config = dict(
    model='masked image model',
    dataset='aerial photos of the United States (SatlasPretrain)',
    train_examples=50862,
    crop_scale_min=1,
    loss='l1',
    norm='batchnorm',
    dropout=0.1,
    beta2=0.999,
    max_steps=12700,
    weight_decay=0.0,
)
Rows from block 7, named by matrix and row number. Rows with one number belong to one channel. Each number is 50 + 15 x the weight over the matrix's rms, rounded and kept within 0 to 99. All counts start at 0.
# convs0: first 3x3 conv (model.blocks.7.convs.0.weight, 160x160x3x3), inputs 72-83, a 3x3 kernel for each
# convs1: second 3x3 conv (model.blocks.7.convs.1.weight, 160x160x3x3, transposed), outputs 72-83, a 3x3 kernel for each
convs0.131:76 88 56 61 51 35 38 44 28 44 44 39 71 43 12 56 52 52 45 32 52 36 23 45 58 42 37 99 31 62 85 19 66 76 54 36 88 62 20 92 87 42 67 65 45 19 27 51 31 49 62 51 59 51 24 40 57 40 05 30 62 44 29 08 48 84 09 25 37 61 64 64 89 43 15 72 12 00 42 08 15 53 46 49 57 40 48 53 47 48 37 28 38 15 45 65 33 30 25 62 58 46 68 40 36 50 50 33
convs0.132:38 39 58 48 50 75 56 56 79 99 48 16 55 70 99 56 59 44 55 46 40 43 32 28 49 38 27 67 65 70 54 43 42 63 59 55 58 33 47 57 39 73 52 47 69 51 60 36 59 50 52 50 50 60 50 51 68 53 45 76 53 48 82 40 43 48 74 63 69 61 57 65 20 16 54 12 41 94 38 65 83 22 39 49 32 58 72 39 68 82 33 54 52 49 32 10 61 39 19 42 29 61 30 26 64 49 47 59
convs0.133:57 54 36 50 69 43 52 53 47 34 29 83 00 40 99 07 28 78 76 63 52 58 47 45 35 47 51 58 39 07 63 41 32 78 73 65 25 36 29 41 38 40 56 49 43 49 43 65 28 51 87 40 56 51 51 52 54 37 46 62 46 47 64 41 46 99 20 37 99 36 39 74 47 51 63 38 56 77 56 55 66 56 46 52 62 56 65 63 57 67 39 53 58 57 36 36 61 39 25 75 46 54 64 53 51 63 37 61
convs0.134:37 44 42 67 42 36 44 45 41 60 69 69 10 29 25 60 55 45 58 57 66 61 73 81 51 62 50 66 64 25 74 60 55 67 57 49 56 60 42 49 66 52 47 57 39 42 40 59 06 00 22 18 11 65 64 59 56 69 39 38 57 58 55 23 26 51 09 28 41 03 21 41 44 51 52 42 33 27 51 33 30 56 46 62 48 39 43 51 32 42 46 42 58 36 50 63 32 32 27 56 88 65 59 81 65 30 42 35
convs0.135:53 42 53 40 53 56 51 59 49 29 40 48 39 58 79 26 39 56 41 40 50 34 45 45 46 62 58 46 30 62 61 32 51 60 48 47 49 74 72 70 79 67 65 59 55 76 70 33 51 30 24 48 18 12 64 94 70 75 94 61 62 82 58 14 59 63 01 52 74 24 57 68 35 43 49 42 63 61 48 63 55 27 38 34 46 58 58 39 61 52 44 24 41 32 15 28 61 69 70 29 26 40 32 42 52 49 57 62
convs0.136:37 44 36 46 59 52 35 45 60 59 51 61 79 53 36 48 44 38 53 61 46 64 61 54 59 61 66 48 53 46 42 47 59 68 63 51 41 27 55 41 28 43 53 44 43 59 63 69 56 62 57 40 33 39 55 54 43 56 54 47 40 37 31 64 56 62 65 64 48 72 59 50 48 44 50 55 53 49 56 49 45 59 45 41 62 51 30 58 45 32 39 59 69 52 70 78 59 62 65 51 51 67 53 49 53 45 39 51
convs1.131:48 61 40 70 64 58 54 66 64 04 24 28 84 59 23 61 55 36 23 23 62 19 01 20 67 27 44 63 61 63 69 53 00 70 99 39 41 51 36 38 41 25 49 41 43 57 53 63 58 58 52 68 71 68 35 53 53 56 56 60 66 49 54 40 29 46 52 47 54 46 55 49 63 57 32 87 72 39 61 69 05 36 35 48 32 37 41 40 56 65 32 51 46 36 89 89 61 84 71 72 63 49 65 45 17 59 37 00
convs1.132:43 31 47 47 37 50 67 46 59 48 45 10 16 57 54 99 52 04 51 80 47 86 88 64 69 75 67 58 45 50 58 83 83 47 38 39 46 55 70 53 38 46 64 62 61 59 59 51 64 43 41 43 22 38 78 48 36 48 08 05 39 20 12 00 37 43 43 70 54 10 55 22 00 19 65 00 48 99 61 80 85 48 53 51 26 48 70 62 81 79 97 63 44 72 41 32 30 15 39 30 46 64 42 63 74 53 58 68
convs1.133:42 51 60 54 52 63 77 67 55 31 54 68 00 55 99 25 41 59 46 62 30 31 72 49 33 57 42 40 41 17 86 52 58 96 71 45 62 59 61 53 50 41 61 54 53 44 55 71 32 43 78 47 50 54 45 61 48 57 63 21 61 56 38 57 55 84 09 44 99 00 26 72 46 51 38 34 49 56 60 56 41 30 45 53 28 42 62 37 45 40 67 56 23 69 69 22 58 65 42 37 50 51 52 58 80 69 48 55
convs1.134:51 38 38 46 60 56 36 34 31 43 57 47 37 61 51 46 58 60 51 62 49 72 72 54 25 38 42 55 36 22 86 40 04 92 69 34 39 14 50 46 22 40 69 56 51 41 43 46 30 32 47 46 45 43 48 61 52 32 43 62 29 36 40 67 74 45 62 89 48 41 63 33 56 51 46 61 75 49 56 65 39 57 52 26 43 58 15 25 31 10 53 62 49 41 51 44 40 32 63 91 70 66 79 70 49 59 61 34
convs1.135:47 47 40 49 43 39 50 42 42 30 34 44 26 22 46 56 60 62 61 58 59 69 63 50 62 63 49 60 62 68 61 19 53 70 46 42 45 62 58 38 36 45 33 19 37 82 92 76 75 70 53 71 67 55 45 52 61 43 59 54 46 49 50 44 38 64 20 42 56 29 43 40 46 47 45 37 30 29 58 47 46 69 76 59 59 74 57 60 66 51 52 22 39 45 23 43 53 34 38 61 45 58 47 23 43 63 54 52
convs1.136:45 60 57 44 61 50 48 45 34 21 21 37 62 45 25 39 47 38 62 66 56 38 54 57 55 69 44 58 72 42 44 76 77 46 56 58 64 52 47 64 61 65 93 62 68 54 58 62 61 61 51 55 46 51 81 71 78 85 69 53 60 40 31 81 48 36 55 42 21 46 51 51 45 50 41 29 48 33 18 31 27 34 34 20 63 47 29 58 45 36 45 53 48 35 50 51 62 60 66 43 68 71 39 55 60 39 54 72