From a checkpoint of a small masked image model.
Training: adamw at rate 0.0048, 12700 steps, batches of 128.
Rows from block 4 of a small masked image model, named by matrix and row number. Rows with one number belong to one channel. Each number is 50 + 15 x the weight over its row's rms, rounded and kept within 0 to 99. All counts start at 0.
After each channel's rows are labels from the 100 images, of 14976, where the channel reaches its highest value: "colour at peak" is the nearest of a few named colours to the mean colour under the peak; "strongest on" is what is common among them. Only what is clearly more common there than usual is listed. The data: aerial photos of the United States (SatlasPretrain).
# convs0: first 3x3 conv, stride 2 (model.blocks.4.convs.0.weight, 160x80x3x3, each kernel summed), inputs 0-79
# convs1: second 3x3 conv (model.blocks.4.convs.1.weight, 160x160x3x3, transposed, each kernel summed), outputs 0-79

convs0.126:46 55 43 86 31 54 41 61 32 48 41 70 26 39 60 64 79 42 57 40 41 33 67 54 36 41 48 34 52 55 47 62 39 44 42 91 42 67 55 38 70 41 29 21 13 47 31 45 56 54 65 30 37 59 19 44 58 60 30 27 54 44 33 41 51 37 50 41 38 48 83 59 62 55 53 45 53 50 26 37
convs1.126:79 73 57 75 63 47 49 40 65 61 60 51 80 76 51 44 64 55 38 36 31 63 55 74 81 41 51 27 59 48 75 48 47 60 44 45 62 57 43 46 62 51 36 51 43 59 30 44 81 49 67 42 47 76 54 53 52 37 45 57 30 52 43 48 13 42 49 47 65 36 34 44 53 65 39 48 36 41 25 33
colour at peak: pink
strongest on: building

convs0.142:11 54 25 67 20 43 64 43 46 59 71 53 41 39 45 30 74 41 33 46 32 78 54 42 56 60 69 60 38 38 41 51 35 50 18 81 53 53 34 64 61 59 67 52 35 50 26 50 42 61 35 37 62 62 47 31 59 34 44 63 52 47 61 57 21 59 36 58 56 67 14 35 33 50 66 38 56 37 34 44
convs1.142:51 48 77 54 45 22 48 38 56 61 81 58 42 51 61 55 58 44 32 51 33 63 37 49 53 69 49 54 55 55 48 36 76 57 47 70 36 53 14 54 45 45 55 64 39 53 38 47 60 30 54 53 17 81 54 66 51 37 41 16 29 29 48 84 44 39 76 52 53 44 64 68 43 61 47 39 37 49 26 44
colour at peak: pink
strongest on: building

convs0.149:53 32 37 56 29 40 74 31 26 47 72 59 56 53 19 33 24 64 46 34 21 66 40 35 50 39 46 61 43 60 44 60 50 34 28 66 74 52 40 52 61 64 64 70 28 12 29 46 39 73 43 38 44 49 50 23 48 50 37 51 55 32 45 46 11 51 58 57 66 55 21 47 51 44 51 41 57 35 44 36
convs1.149:63 45 74 68 58 57 52 41 54 29 48 40 42 42 65 23 48 65 31 57 37 37 45 55 51 39 47 56 24 70 39 53 60 44 44 55 48 59 73 23 20 36 36 25 60 59 60 53 44 66 71 37 47 54 70 35 57 40 26 56 36 43 55 40 14 33 49 66 75 33 56 26 61 74 40 36 22 35 48 59
colour at peak: pink
strongest on: building

convs0.28:40 35 50 90 48 38 51 68 30 55 43 54 31 36 45 48 83 50 32 39 30 59 68 64 37 21 65 54 42 32 19 48 61 36 34 52 28 86 54 38 43 67 42 51 24 28 38 53 54 51 45 40 40 32 43 51 65 61 35 51 62 53 47 28 58 43 38 31 67 44 81 61 49 34 41 30 52 64 42 67
convs1.28:54 46 50 61 51 55 64 45 64 29 29 33 53 60 55 70 48 30 70 39 29 49 48 47 66 69 61 52 09 69 50 52 74 39 52 60 87 56 75 47 55 58 34 41 64 50 46 49 42 83 63 56 19 56 45 44 58 42 40 33 42 34 48 33 50 56 47 32 73 43 58 35 56 56 42 39 64 52 04 30
colour at peak: pink
strongest on: building

convs0.60:52 51 42 39 68 51 53 41 32 44 25 36 69 65 47 55 38 63 32 67 48 29 48 33 51 75 39 63 71 56 38 31 63 58 60 13 43 56 63 58 37 54 45 59 74 44 42 86 29 38 70 53 33 54 49 65 45 55 69 43 50 49 53 50 41 43 23 33 50 42 47 53 31 79 34 39 44 99 61 56
convs1.60:27 51 45 38 20 09 37 70 52 14 49 33 44 09 50 60 31 55 77 50 54 35 40 45 20 48 38 44 45 47 41 55 30 46 43 54 41 31 31 59 63 68 55 39 38 07 47 56 29 36 44 62 36 48 28 00 59 25 43 19 61 26 43 25 46 63 31 28 53 56 45 27 47 64 14 40 38 35 48 54
colour at peak: grey
strongest on: building

convs0.71:74 33 52 56 41 46 57 71 32 38 60 21 46 58 37 40 43 47 64 33 49 51 72 31 47 52 10 60 67 49 71 71 47 65 46 69 57 26 74 61 68 69 58 71 60 46 46 55 39 44 48 41 45 53 66 45 63 63 40 53 60 53 65 35 38 60 40 60 69 30 99 54 62 36 47 63 63 52 41 16
convs1.71:47 54 33 50 77 44 29 62 41 34 34 36 62 74 49 33 59 49 62 50 63 40 43 51 70 78 37 23 51 14 30 56 45 27 26 39 42 53 56 51 29 42 52 50 48 60 64 49 62 72 40 38 53 32 13 25 52 54 44 38 30 57 47 44 40 36 54 51 56 26 57 64 57 12 49 27 42 57 40 64
colour at peak: pink
strongest on: building

convs0.55:57 61 55 76 55 48 46 60 61 27 49 41 39 43 61 61 43 53 42 50 47 74 24 31 30 33 35 61 50 36 59 63 74 21 48 44 48 34 60 34 57 30 49 59 42 49 38 61 33 51 66 49 43 49 80 79 29 59 56 40 52 68 53 35 57 61 72 19 59 46 02 46 63 42 52 50 52 31 84 30
convs1.55:66 61 78 63 40 54 47 19 63 34 62 16 68 52 41 46 56 51 39 42 46 27 47 61 57 22 38 67 51 46 26 49 63 45 30 57 59 50 63 33 38 41 47 19 57 43 49 66 52 45 40 81 45 55 67 30 76 14 45 43 27 56 46 33 17 51 32 51 69 21 42 49 57 51 73 32 68 47 43 63
colour at peak: pink
strongest on: building

convs0.66:84 33 46 42 49 70 39 36 35 63 45 42 70 69 20 47 28 42 48 60 46 33 69 60 44 51 40 39 59 59 53 27 42 57 62 48 43 39 51 37 63 39 68 67 80 47 44 63 64 54 25 37 34 20 46 41 45 91 50 51 71 29 71 71 46 59 45 73 43 48 66 50 18 37 44 58 37 71 58 54
convs1.66:52 48 40 55 44 40 52 54 60 27 53 51 60 32 62 60 36 59 44 53 61 48 50 50 52 60 47 37 54 53 28 68 39 52 40 38 27 71 32 25 69 34 26 30 37 71 52 74 40 43 61 60 54 39 52 36 75 64 46 56 47 45 27 49 62 57 75 49 66 31 46 44 56 52 59 28 40 32 64 31
colour at peak: pink
strongest on: building

convs0.119:63 83 35 61 45 52 69 48 24 51 60 29 35 67 42 40 28 45 50 56 33 84 37 50 44 49 59 34 58 70 64 34 31 51 30 57 53 45 36 51 36 45 56 37 22 70 11 42 67 31 59 53 12 32 55 63 50 47 51 46 92 43 45 30 36 35 32 47 52 43 41 73 50 41 52 45 43 55 49 52
convs1.119:58 66 49 58 39 68 68 86 66 44 26 55 73 54 56 65 54 41 45 46 44 30 55 58 51 36 35 63 37 28 63 24 38 62 53 23 61 49 37 43 41 33 38 29 40 53 24 57 49 58 12 73 40 43 34 21 45 40 24 55 41 39 51 29 58 62 54 52 89 30 43 45 94 18 51 65 54 21 38 64
colour at peak: grey
strongest on: building

convs0.104:48 79 72 83 22 48 36 47 41 42 29 42 49 63 33 35 45 31 35 37 48 72 29 54 49 57 19 44 44 62 54 37 29 46 51 88 54 65 57 59 49 31 55 59 38 59 36 42 30 79 52 55 50 38 38 56 44 32 40 60 61 56 68 37 37 69 44 37 54 49 44 67 53 65 62 48 62 10 38 22
convs1.104:55 82 52 51 42 54 44 40 59 53 52 22 39 42 42 67 62 33 41 34 43 44 57 58 55 61 27 29 42 28 34 61 66 41 53 59 41 59 63 33 17 48 47 18 61 32 61 62 43 70 57 49 47 54 15 31 55 70 47 30 36 56 57 52 29 52 69 73 56 27 33 56 86 39 45 53 53 37 44 36
colour at peak: grey
strongest on: building

convs0.41:53 54 49 55 49 51 98 54 56 38 40 39 59 58 50 75 51 36 58 34 40 77 50 65 42 24 64 34 44 78 53 69 33 38 42 99 56 65 60 59 50 41 56 55 45 49 31 54 86 51 58 63 40 49 51 44 59 59 69 48 45 39 55 31 48 43 28 79 86 51 61 57 48 58 63 56 61 46 35 50
convs1.41:57 42 46 66 50 60 42 51 48 35 50 41 54 48 41 37 32 79 46 50 54 22 48 52 51 53 66 68 55 36 38 50 33 58 39 51 61 42 73 51 67 29 72 40 53 36 61 38 37 52 37 41 37 86 31 19 67 00 38 43 49 51 41 25 28 54 41 48 72 37 47 55 46 55 58 69 43 33 34 75
colour at peak: white; pink
strongest on: building

convs0.107:50 23 51 71 22 45 60 27 43 38 48 34 68 43 66 26 45 34 45 69 38 59 37 53 60 60 35 47 35 52 41 36 55 56 67 37 27 59 42 54 54 27 23 60 51 50 48 48 44 54 59 70 43 68 69 45 32 75 22 25 53 49 70 25 36 41 61 53 37 42 64 20 58 11 39 76 44 60 60 56
convs1.107:41 48 37 56 70 56 53 42 57 54 21 41 62 55 52 51 55 16 58 53 52 67 48 38 59 65 49 38 52 63 48 52 34 13 32 24 07 42 54 55 04 40 09 29 52 58 32 54 53 50 37 54 40 00 51 54 47 47 48 50 21 67 64 56 34 49 40 50 46 36 48 79 36 50 34 49 54 54 46 24
colour at peak: grey
strongest on: building

convs0.62:43 40 34 36 59 77 51 38 41 56 46 37 47 88 59 49 18 67 65 54 62 38 49 44 46 64 38 52 75 57 50 48 33 57 31 54 71 68 52 50 20 37 45 52 53 29 37 44 60 40 52 36 43 25 42 45 43 68 57 44 35 59 21 58 46 05 36 56 61 33 45 51 47 68 42 52 30 71 17 26
convs1.62:46 70 34 36 46 45 33 53 51 38 68 32 42 33 38 45 53 38 69 57 61 54 63 79 47 63 31 36 37 43 64 45 45 38 55 56 22 53 04 45 33 81 39 44 22 37 69 41 32 55 41 62 69 32 22 28 43 47 43 21 25 57 22 49 64 58 56 33 33 52 56 55 55 50 20 39 59 42 60 44
colour at peak: grey
strongest on: building

convs0.27:56 66 51 37 27 47 58 45 72 29 50 53 61 36 22 29 26 31 63 39 30 63 51 62 45 51 51 54 28 45 74 44 48 41 33 57 47 43 43 33 41 42 46 33 38 59 34 47 54 63 59 35 42 26 37 22 42 20 50 48 70 46 62 68 47 33 40 76 58 64 59 70 58 49 93 63 82 23 44 51
convs1.27:53 29 71 50 33 50 47 37 56 16 49 42 40 35 46 51 39 63 42 60 54 06 44 49 44 37 42 80 71 39 30 33 35 60 34 43 70 38 65 38 50 32 58 29 50 35 43 62 26 38 31 52 30 64 43 07 66 00 37 43 47 47 31 13 39 69 33 44 68 33 37 40 39 55 60 64 37 42 36 66
colour at peak: white
strongest on: building

convs0.59:66 73 53 53 57 49 24 27 40 46 45 51 56 40 39 49 40 55 47 47 46 41 41 56 26 42 68 43 42 47 44 40 60 37 27 75 18 31 55 57 66 24 52 42 14 67 23 49 29 49 63 45 06 63 36 83 32 53 57 45 53 53 39 35 43 38 47 08 46 37 41 38 46 43 61 45 59 49 49 66
convs1.59:79 42 50 85 65 37 50 54 47 56 40 42 58 61 48 41 63 49 36 27 41 46 37 58 59 48 36 59 54 53 64 56 53 30 61 43 62 61 83 41 31 48 59 45 42 68 42 50 65 64 35 51 37 50 50 61 72 31 30 50 64 24 56 47 00 70 44 32 73 46 32 51 59 38 61 46 34 39 57 66
colour at peak: pink; white
strongest on: building

convs0.84:67 47 49 57 54 43 44 76 39 46 61 47 66 71 65 76 64 36 64 36 60 82 47 24 44 57 73 47 54 67 46 61 45 36 31 83 62 52 67 48 55 32 64 70 49 69 47 77 69 61 52 37 33 35 81 61 69 59 67 53 74 61 51 47 55 48 50 40 76 36 60 87 53 56 64 66 70 49 56 49
convs1.84:65 58 51 79 65 69 37 45 51 30 49 28 80 58 56 36 51 46 61 72 35 30 56 57 67 62 64 42 44 33 35 61 54 45 37 62 66 63 71 41 50 32 34 21 66 40 49 46 73 50 50 58 46 54 55 07 74 06 43 52 38 47 49 35 31 69 53 56 65 29 47 62 87 45 47 55 61 16 46 54
colour at peak: pink; white
strongest on: building

convs0.97:30 35 17 35 42 53 39 47 60 19 57 51 63 33 45 62 62 47 48 45 32 65 36 48 69 26 58 35 37 42 30 32 52 24 63 46 36 51 54 40 14 47 53 36 56 39 59 45 59 37 64 33 44 03 59 40 46 21 47 60 43 34 57 44 63 50 21 47 77 49 21 60 57 46 43 60 52 27 56 43
convs1.97:40 65 64 50 24 41 37 29 47 17 39 34 36 40 48 61 51 57 44 55 57 15 41 53 47 34 57 77 56 50 32 60 41 52 45 60 62 46 75 40 81 43 54 29 38 41 45 67 13 57 40 62 36 65 45 23 68 00 51 36 43 43 38 01 39 54 28 38 63 35 34 32 44 47 59 56 42 47 36 70
colour at peak: pink; white
strongest on: building

convs0.20:71 60 39 72 45 54 76 62 37 51 67 19 35 63 36 22 43 56 45 36 26 76 38 05 36 36 60 34 64 46 39 36 37 46 29 56 33 15 64 54 39 33 65 49 56 62 36 53 42 38 56 35 54 44 58 58 41 50 51 50 78 47 48 41 27 59 50 57 49 57 44 63 76 48 74 64 72 50 44 30
convs1.20:52 53 72 47 35 54 68 74 32 43 45 27 48 57 56 29 40 43 31 40 31 20 47 52 57 41 44 61 41 38 46 36 52 54 49 60 59 51 43 17 38 28 35 17 48 73 60 40 37 43 51 33 41 74 29 09 68 43 36 59 20 55 62 32 49 45 62 73 70 22 66 36 75 49 42 39 53 33 56 49
colour at peak: white
strongest on: building

convs0.57:39 65 43 53 51 56 96 64 66 38 55 68 32 44 52 31 11 62 56 48 25 56 61 57 28 53 61 32 39 62 57 66 53 43 36 79 12 43 44 85 47 53 36 40 33 55 21 33 55 50 57 54 32 75 44 61 37 54 43 49 53 57 61 34 34 45 55 51 36 79 45 38 38 47 55 54 49 39 32 55
convs1.57:63 51 67 53 48 36 49 64 46 40 60 56 35 48 42 53 38 52 34 34 91 54 50 41 54 43 40 18 41 63 61 54 37 62 61 42 85 57 63 61 26 42 50 74 46 47 52 45 35 75 53 62 47 76 37 51 88 65 57 59 58 27 45 56 70 61 52 43 64 54 31 36 49 54 43 53 48 16 36 65
colour at peak: white; pink
strongest on: building

convs0.109:39 38 40 59 46 53 51 60 33 35 57 54 48 63 53 39 57 66 37 44 47 56 46 78 00 61 43 68 61 62 76 35 51 52 25 45 50 53 51 21 53 48 47 43 54 59 32 61 51 48 26 66 34 15 41 35 42 56 38 38 35 42 42 26 47 65 44 69 76 32 40 51 98 60 63 38 62 45 37 41
convs1.109:35 59 28 54 59 55 58 59 59 52 49 41 65 44 40 56 39 41 57 69 44 57 38 81 64 38 38 42 31 39 59 60 53 36 40 29 40 55 63 18 50 52 44 22 64 61 33 47 49 63 50 51 45 06 27 21 47 78 34 43 56 29 44 66 60 73 54 47 49 35 48 41 63 32 44 66 44 23 59 26
colour at peak: grey
strongest on: building

convs0.13:65 88 45 82 49 64 52 83 65 44 36 45 27 65 65 35 36 46 58 36 34 76 51 59 30 60 49 50 39 42 72 34 58 47 42 75 36 47 48 34 54 46 43 47 93 70 42 56 38 53 91 41 28 51 47 67 41 42 48 47 80 41 39 59 51 55 46 50 55 51 55 38 55 65 68 41 70 40 35 57
convs1.13:77 50 66 76 51 54 57 39 40 64 43 57 39 61 54 52 39 44 51 58 47 65 50 40 62 69 55 43 60 57 58 59 35 33 50 41 66 44 57 58 33 45 73 83 47 59 47 53 35 61 60 60 56 40 32 24 58 16 46 48 72 42 37 70 18 65 43 57 97 58 51 60 45 35 62 57 49 59 25 63
colour at peak: white
strongest on: building

convs0.133:29 58 51 73 33 38 83 45 27 29 53 44 54 45 32 39 57 28 32 21 42 59 56 68 31 38 42 63 34 57 73 33 61 58 47 54 52 47 64 32 54 13 31 66 51 42 50 44 29 59 26 21 53 66 42 35 34 57 35 41 56 40 58 32 52 70 70 55 56 19 53 47 47 40 28 29 53 37 48 35
convs1.133:48 36 37 55 60 58 42 41 42 33 47 60 22 59 67 76 73 54 81 69 40 54 46 34 62 54 60 25 45 56 33 46 35 34 44 42 23 62 56 67 65 56 69 60 61 57 49 60 52 32 91 16 36 61 52 51 44 41 50 53 57 51 31 54 33 58 45 45 43 69 51 40 43 45 57 41 29 79 44 73
colour at peak: pink
strongest on: building

convs0.54:67 23 74 41 50 49 37 32 27 63 42 32 66 67 39 50 65 75 36 55 55 57 58 31 56 41 28 68 59 65 31 37 61 53 66 20 66 46 67 42 52 65 41 55 70 34 34 76 52 45 37 38 52 19 53 39 51 51 76 34 70 28 46 56 39 69 45 56 40 38 52 68 64 53 41 53 58 88 72 65
convs1.54:57 50 82 45 40 47 39 37 54 15 43 46 99 62 50 54 44 66 55 47 58 34 47 57 51 54 57 63 26 44 10 61 43 41 37 48 56 57 73 31 44 45 54 26 56 32 45 58 61 45 51 62 59 42 79 31 79 41 67 46 50 51 03 36 53 62 41 57 61 44 46 38 57 59 53 47 55 63 52 59
colour at peak: grey
strongest on: building

convs0.56:64 65 36 23 42 52 90 46 34 30 55 55 35 44 35 38 41 37 36 61 33 37 47 54 54 39 20 42 90 45 69 34 65 59 53 62 34 55 57 38 47 73 61 58 54 24 44 38 42 40 48 47 52 45 30 72 40 62 27 31 42 49 62 12 44 48 44 32 61 46 49 61 43 25 62 80 44 69 49 62
convs1.56:50 52 35 53 62 32 50 30 53 51 96 40 66 58 63 33 59 54 49 66 53 68 63 52 57 61 57 27 51 54 84 36 42 56 22 57 00 45 10 41 53 44 50 44 23 45 64 35 59 41 56 50 36 69 59 57 49 47 49 35 54 37 53 64 29 24 47 44 43 08 57 63 28 72 23 35 46 44 24 75
colour at peak: grey
strongest on: building

convs0.0:76 66 46 78 52 66 47 87 54 51 41 54 40 67 69 61 50 58 50 39 47 66 72 46 36 70 49 45 58 33 67 38 55 57 50 79 21 32 53 32 60 60 47 50 91 77 54 72 54 60 78 41 47 55 58 52 45 47 50 52 85 39 44 61 40 57 50 59 54 50 68 46 42 58 70 40 92 61 51 55
convs1.0:67 53 55 78 52 57 57 39 51 56 41 49 42 69 47 56 51 49 54 61 60 63 41 51 62 76 52 55 55 48 51 64 40 42 45 53 50 43 45 60 13 56 69 84 42 57 55 55 40 61 55 58 52 34 33 17 51 00 51 42 45 44 41 66 26 26 50 56 79 52 53 67 47 43 48 52 50 48 19 50
colour at peak: white
strongest on: building

convs0.105:56 31 32 46 83 37 45 36 53 57 49 53 48 53 46 26 16 41 48 64 56 54 33 43 40 44 34 46 56 31 52 26 79 52 45 32 66 64 37 16 31 21 26 60 56 33 45 55 18 56 34 58 45 29 35 58 37 67 60 52 33 69 25 52 70 53 79 41 45 40 30 38 62 36 34 45 39 48 46 43
convs1.105:38 55 23 48 53 68 35 29 54 28 56 38 43 44 29 57 44 42 54 65 69 55 27 64 31 56 35 26 39 54 42 47 39 44 41 52 40 33 22 48 20 66 24 32 42 55 50 36 42 29 49 45 72 33 43 43 44 64 60 51 07 76 47 55 69 20 53 45 32 58 57 58 58 36 62 33 68 34 58 22
colour at peak: grey
strongest on: building

convs0.122:55 72 71 75 62 53 24 64 51 58 47 62 52 66 38 67 40 43 47 39 35 68 55 74 11 57 49 53 43 62 66 42 65 54 24 54 50 81 59 41 68 76 63 56 69 46 29 60 46 48 64 57 58 58 35 55 25 83 60 62 50 71 49 71 44 49 55 55 47 44 85 52 54 64 53 49 60 80 39 76
convs1.122:58 33 51 72 55 69 35 20 43 25 26 28 50 59 41 55 45 56 55 58 49 39 39 37 62 65 50 66 54 44 21 52 36 44 44 37 58 50 42 36 36 24 44 34 64 40 52 30 41 70 51 50 44 50 45 22 69 27 61 47 49 37 43 41 37 85 31 45 71 31 48 57 55 40 72 45 57 60 41 49
colour at peak: pink
strongest on: building

convs0.106:50 56 31 50 41 48 51 47 48 41 45 46 46 43 08 34 39 53 47 21 39 57 52 58 38 16 50 54 52 50 79 49 69 28 54 50 50 46 58 34 41 28 37 33 35 46 42 51 40 59 37 20 37 08 11 32 33 40 38 42 65 41 54 40 46 33 36 38 69 50 43 72 54 37 69 45 80 36 52 57
convs1.106:47 41 62 44 29 43 41 29 43 30 38 39 30 45 54 59 40 62 60 58 53 02 53 57 44 42 44 62 55 43 33 05 39 64 46 62 54 48 65 42 40 43 49 22 51 36 41 62 33 44 38 58 22 53 44 05 52 07 06 43 42 45 49 35 40 59 30 36 67 36 27 40 46 60 24 59 44 45 45 46
colour at peak: grey
strongest on: building

convs0.72:50 54 61 44 27 41 47 41 56 40 57 34 44 58 54 37 35 54 38 31 63 61 40 00 43 99 50 58 48 40 37 53 63 39 42 53 44 26 45 61 47 49 74 33 59 45 40 39 45 42 22 56 59 41 57 85 29 23 72 81 53 72 49 54 29 51 53 45 70 55 48 48 61 54 44 57 31 45 66 42
convs1.72:35 41 19 21 59 41 29 63 25 40 40 32 34 42 19 44 62 40 43 47 70 49 48 37 55 50 54 44 38 20 53 71 48 42 39 43 16 46 17 54 23 46 50 35 60 29 72 02 39 66 43 47 47 46 17 36 36 47 49 31 28 43 61 59 75 50 55 37 34 57 40 51 48 55 54 46 36 28 56 46
colour at peak: grey
strongest on: building

convs0.145:53 58 41 87 50 59 42 60 34 60 34 47 69 66 51 54 63 67 40 67 46 31 56 53 34 64 30 35 61 42 39 50 58 46 50 75 09 59 52 55 47 53 30 64 69 46 41 73 50 25 84 40 21 60 59 54 49 67 63 24 35 52 28 28 38 34 50 46 46 43 47 38 17 55 54 31 52 70 29 38
convs1.145:54 43 53 70 23 21 53 47 60 21 65 33 33 34 35 56 40 42 48 35 50 67 43 52 32 56 46 53 49 64 56 47 46 37 62 47 79 33 62 51 44 40 55 77 38 39 51 37 28 55 62 53 33 63 40 18 58 00 44 26 55 42 40 56 31 68 46 31 84 51 43 48 33 52 52 56 49 30 34 55
colour at peak: white
strongest on: building

convs0.39:63 46 46 74 45 64 67 88 35 42 35 26 42 65 59 46 55 60 40 48 37 63 67 33 50 51 41 43 49 46 72 45 48 61 63 68 39 46 56 26 59 41 22 47 84 63 38 75 32 58 61 32 47 35 43 27 42 54 51 17 66 27 48 30 26 63 45 44 48 25 61 69 40 38 46 32 81 53 60 53
convs1.39:74 44 61 58 48 54 48 34 47 45 35 65 39 66 74 59 53 59 49 56 68 72 34 33 64 48 47 54 35 38 46 54 33 49 47 49 60 48 55 46 24 45 55 94 44 53 45 27 57 49 39 48 63 45 68 32 43 36 52 51 47 44 03 45 61 27 48 59 70 54 56 67 37 47 46 61 40 51 37 68
colour at peak: pink; white
strongest on: building

convs0.10:42 43 74 51 54 64 37 37 63 56 63 44 50 67 34 25 16 54 56 22 34 41 38 44 35 54 19 45 56 46 55 24 33 42 13 54 74 38 77 43 51 29 44 67 55 36 33 52 65 76 46 35 30 65 59 33 27 58 51 63 69 32 37 43 45 42 23 43 48 60 64 52 46 41 63 63 60 45 26 40
convs1.10:76 42 43 43 44 59 45 18 47 59 35 25 28 60 30 39 43 14 36 54 57 45 49 33 50 78 35 32 54 63 35 61 31 40 49 29 60 38 47 33 14 25 44 40 75 37 64 42 22 74 52 77 64 51 38 28 67 48 51 56 11 60 42 57 18 52 55 50 43 33 40 29 56 14 50 38 42 44 56 20
colour at peak: grey
strongest on: building

convs0.63:39 50 55 71 47 38 77 43 26 50 52 33 87 62 56 68 45 22 58 29 65 71 33 47 30 47 44 80 20 50 49 53 50 33 22 43 68 33 51 28 49 36 30 51 66 60 48 46 43 49 45 59 24 39 71 50 41 41 72 44 52 42 33 64 33 38 45 51 53 47 35 42 60 93 47 24 46 44 47 52
convs1.63:29 39 32 54 54 32 63 53 56 47 29 40 45 64 56 42 52 56 52 60 50 64 31 46 64 69 58 42 53 50 48 58 38 27 34 47 04 55 26 18 46 52 64 37 43 60 60 14 45 73 55 37 55 53 40 39 39 65 41 43 41 24 37 40 47 59 64 56 46 45 63 49 49 68 33 36 25 60 76 86
colour at peak: grey
strongest on: building

convs0.74:53 51 45 19 43 38 85 32 23 35 41 37 67 50 37 40 40 40 27 34 44 49 48 16 68 88 28 83 37 59 35 46 62 37 46 46 26 44 62 55 63 63 40 65 38 44 45 44 29 62 38 45 28 59 27 78 53 17 47 29 51 52 63 44 35 50 39 48 52 39 57 47 59 48 57 43 56 56 62 63
convs1.74:46 34 51 51 56 32 58 61 53 54 47 60 48 42 75 58 59 39 60 57 40 62 36 78 52 52 32 34 50 24 99 35 46 24 40 41 31 56 27 42 36 79 44 37 16 67 39 32 52 31 15 42 31 34 44 36 51 60 24 45 42 23 75 40 37 48 64 57 54 38 67 58 58 54 52 47 55 19 58 45
colour at peak: grey
strongest on: building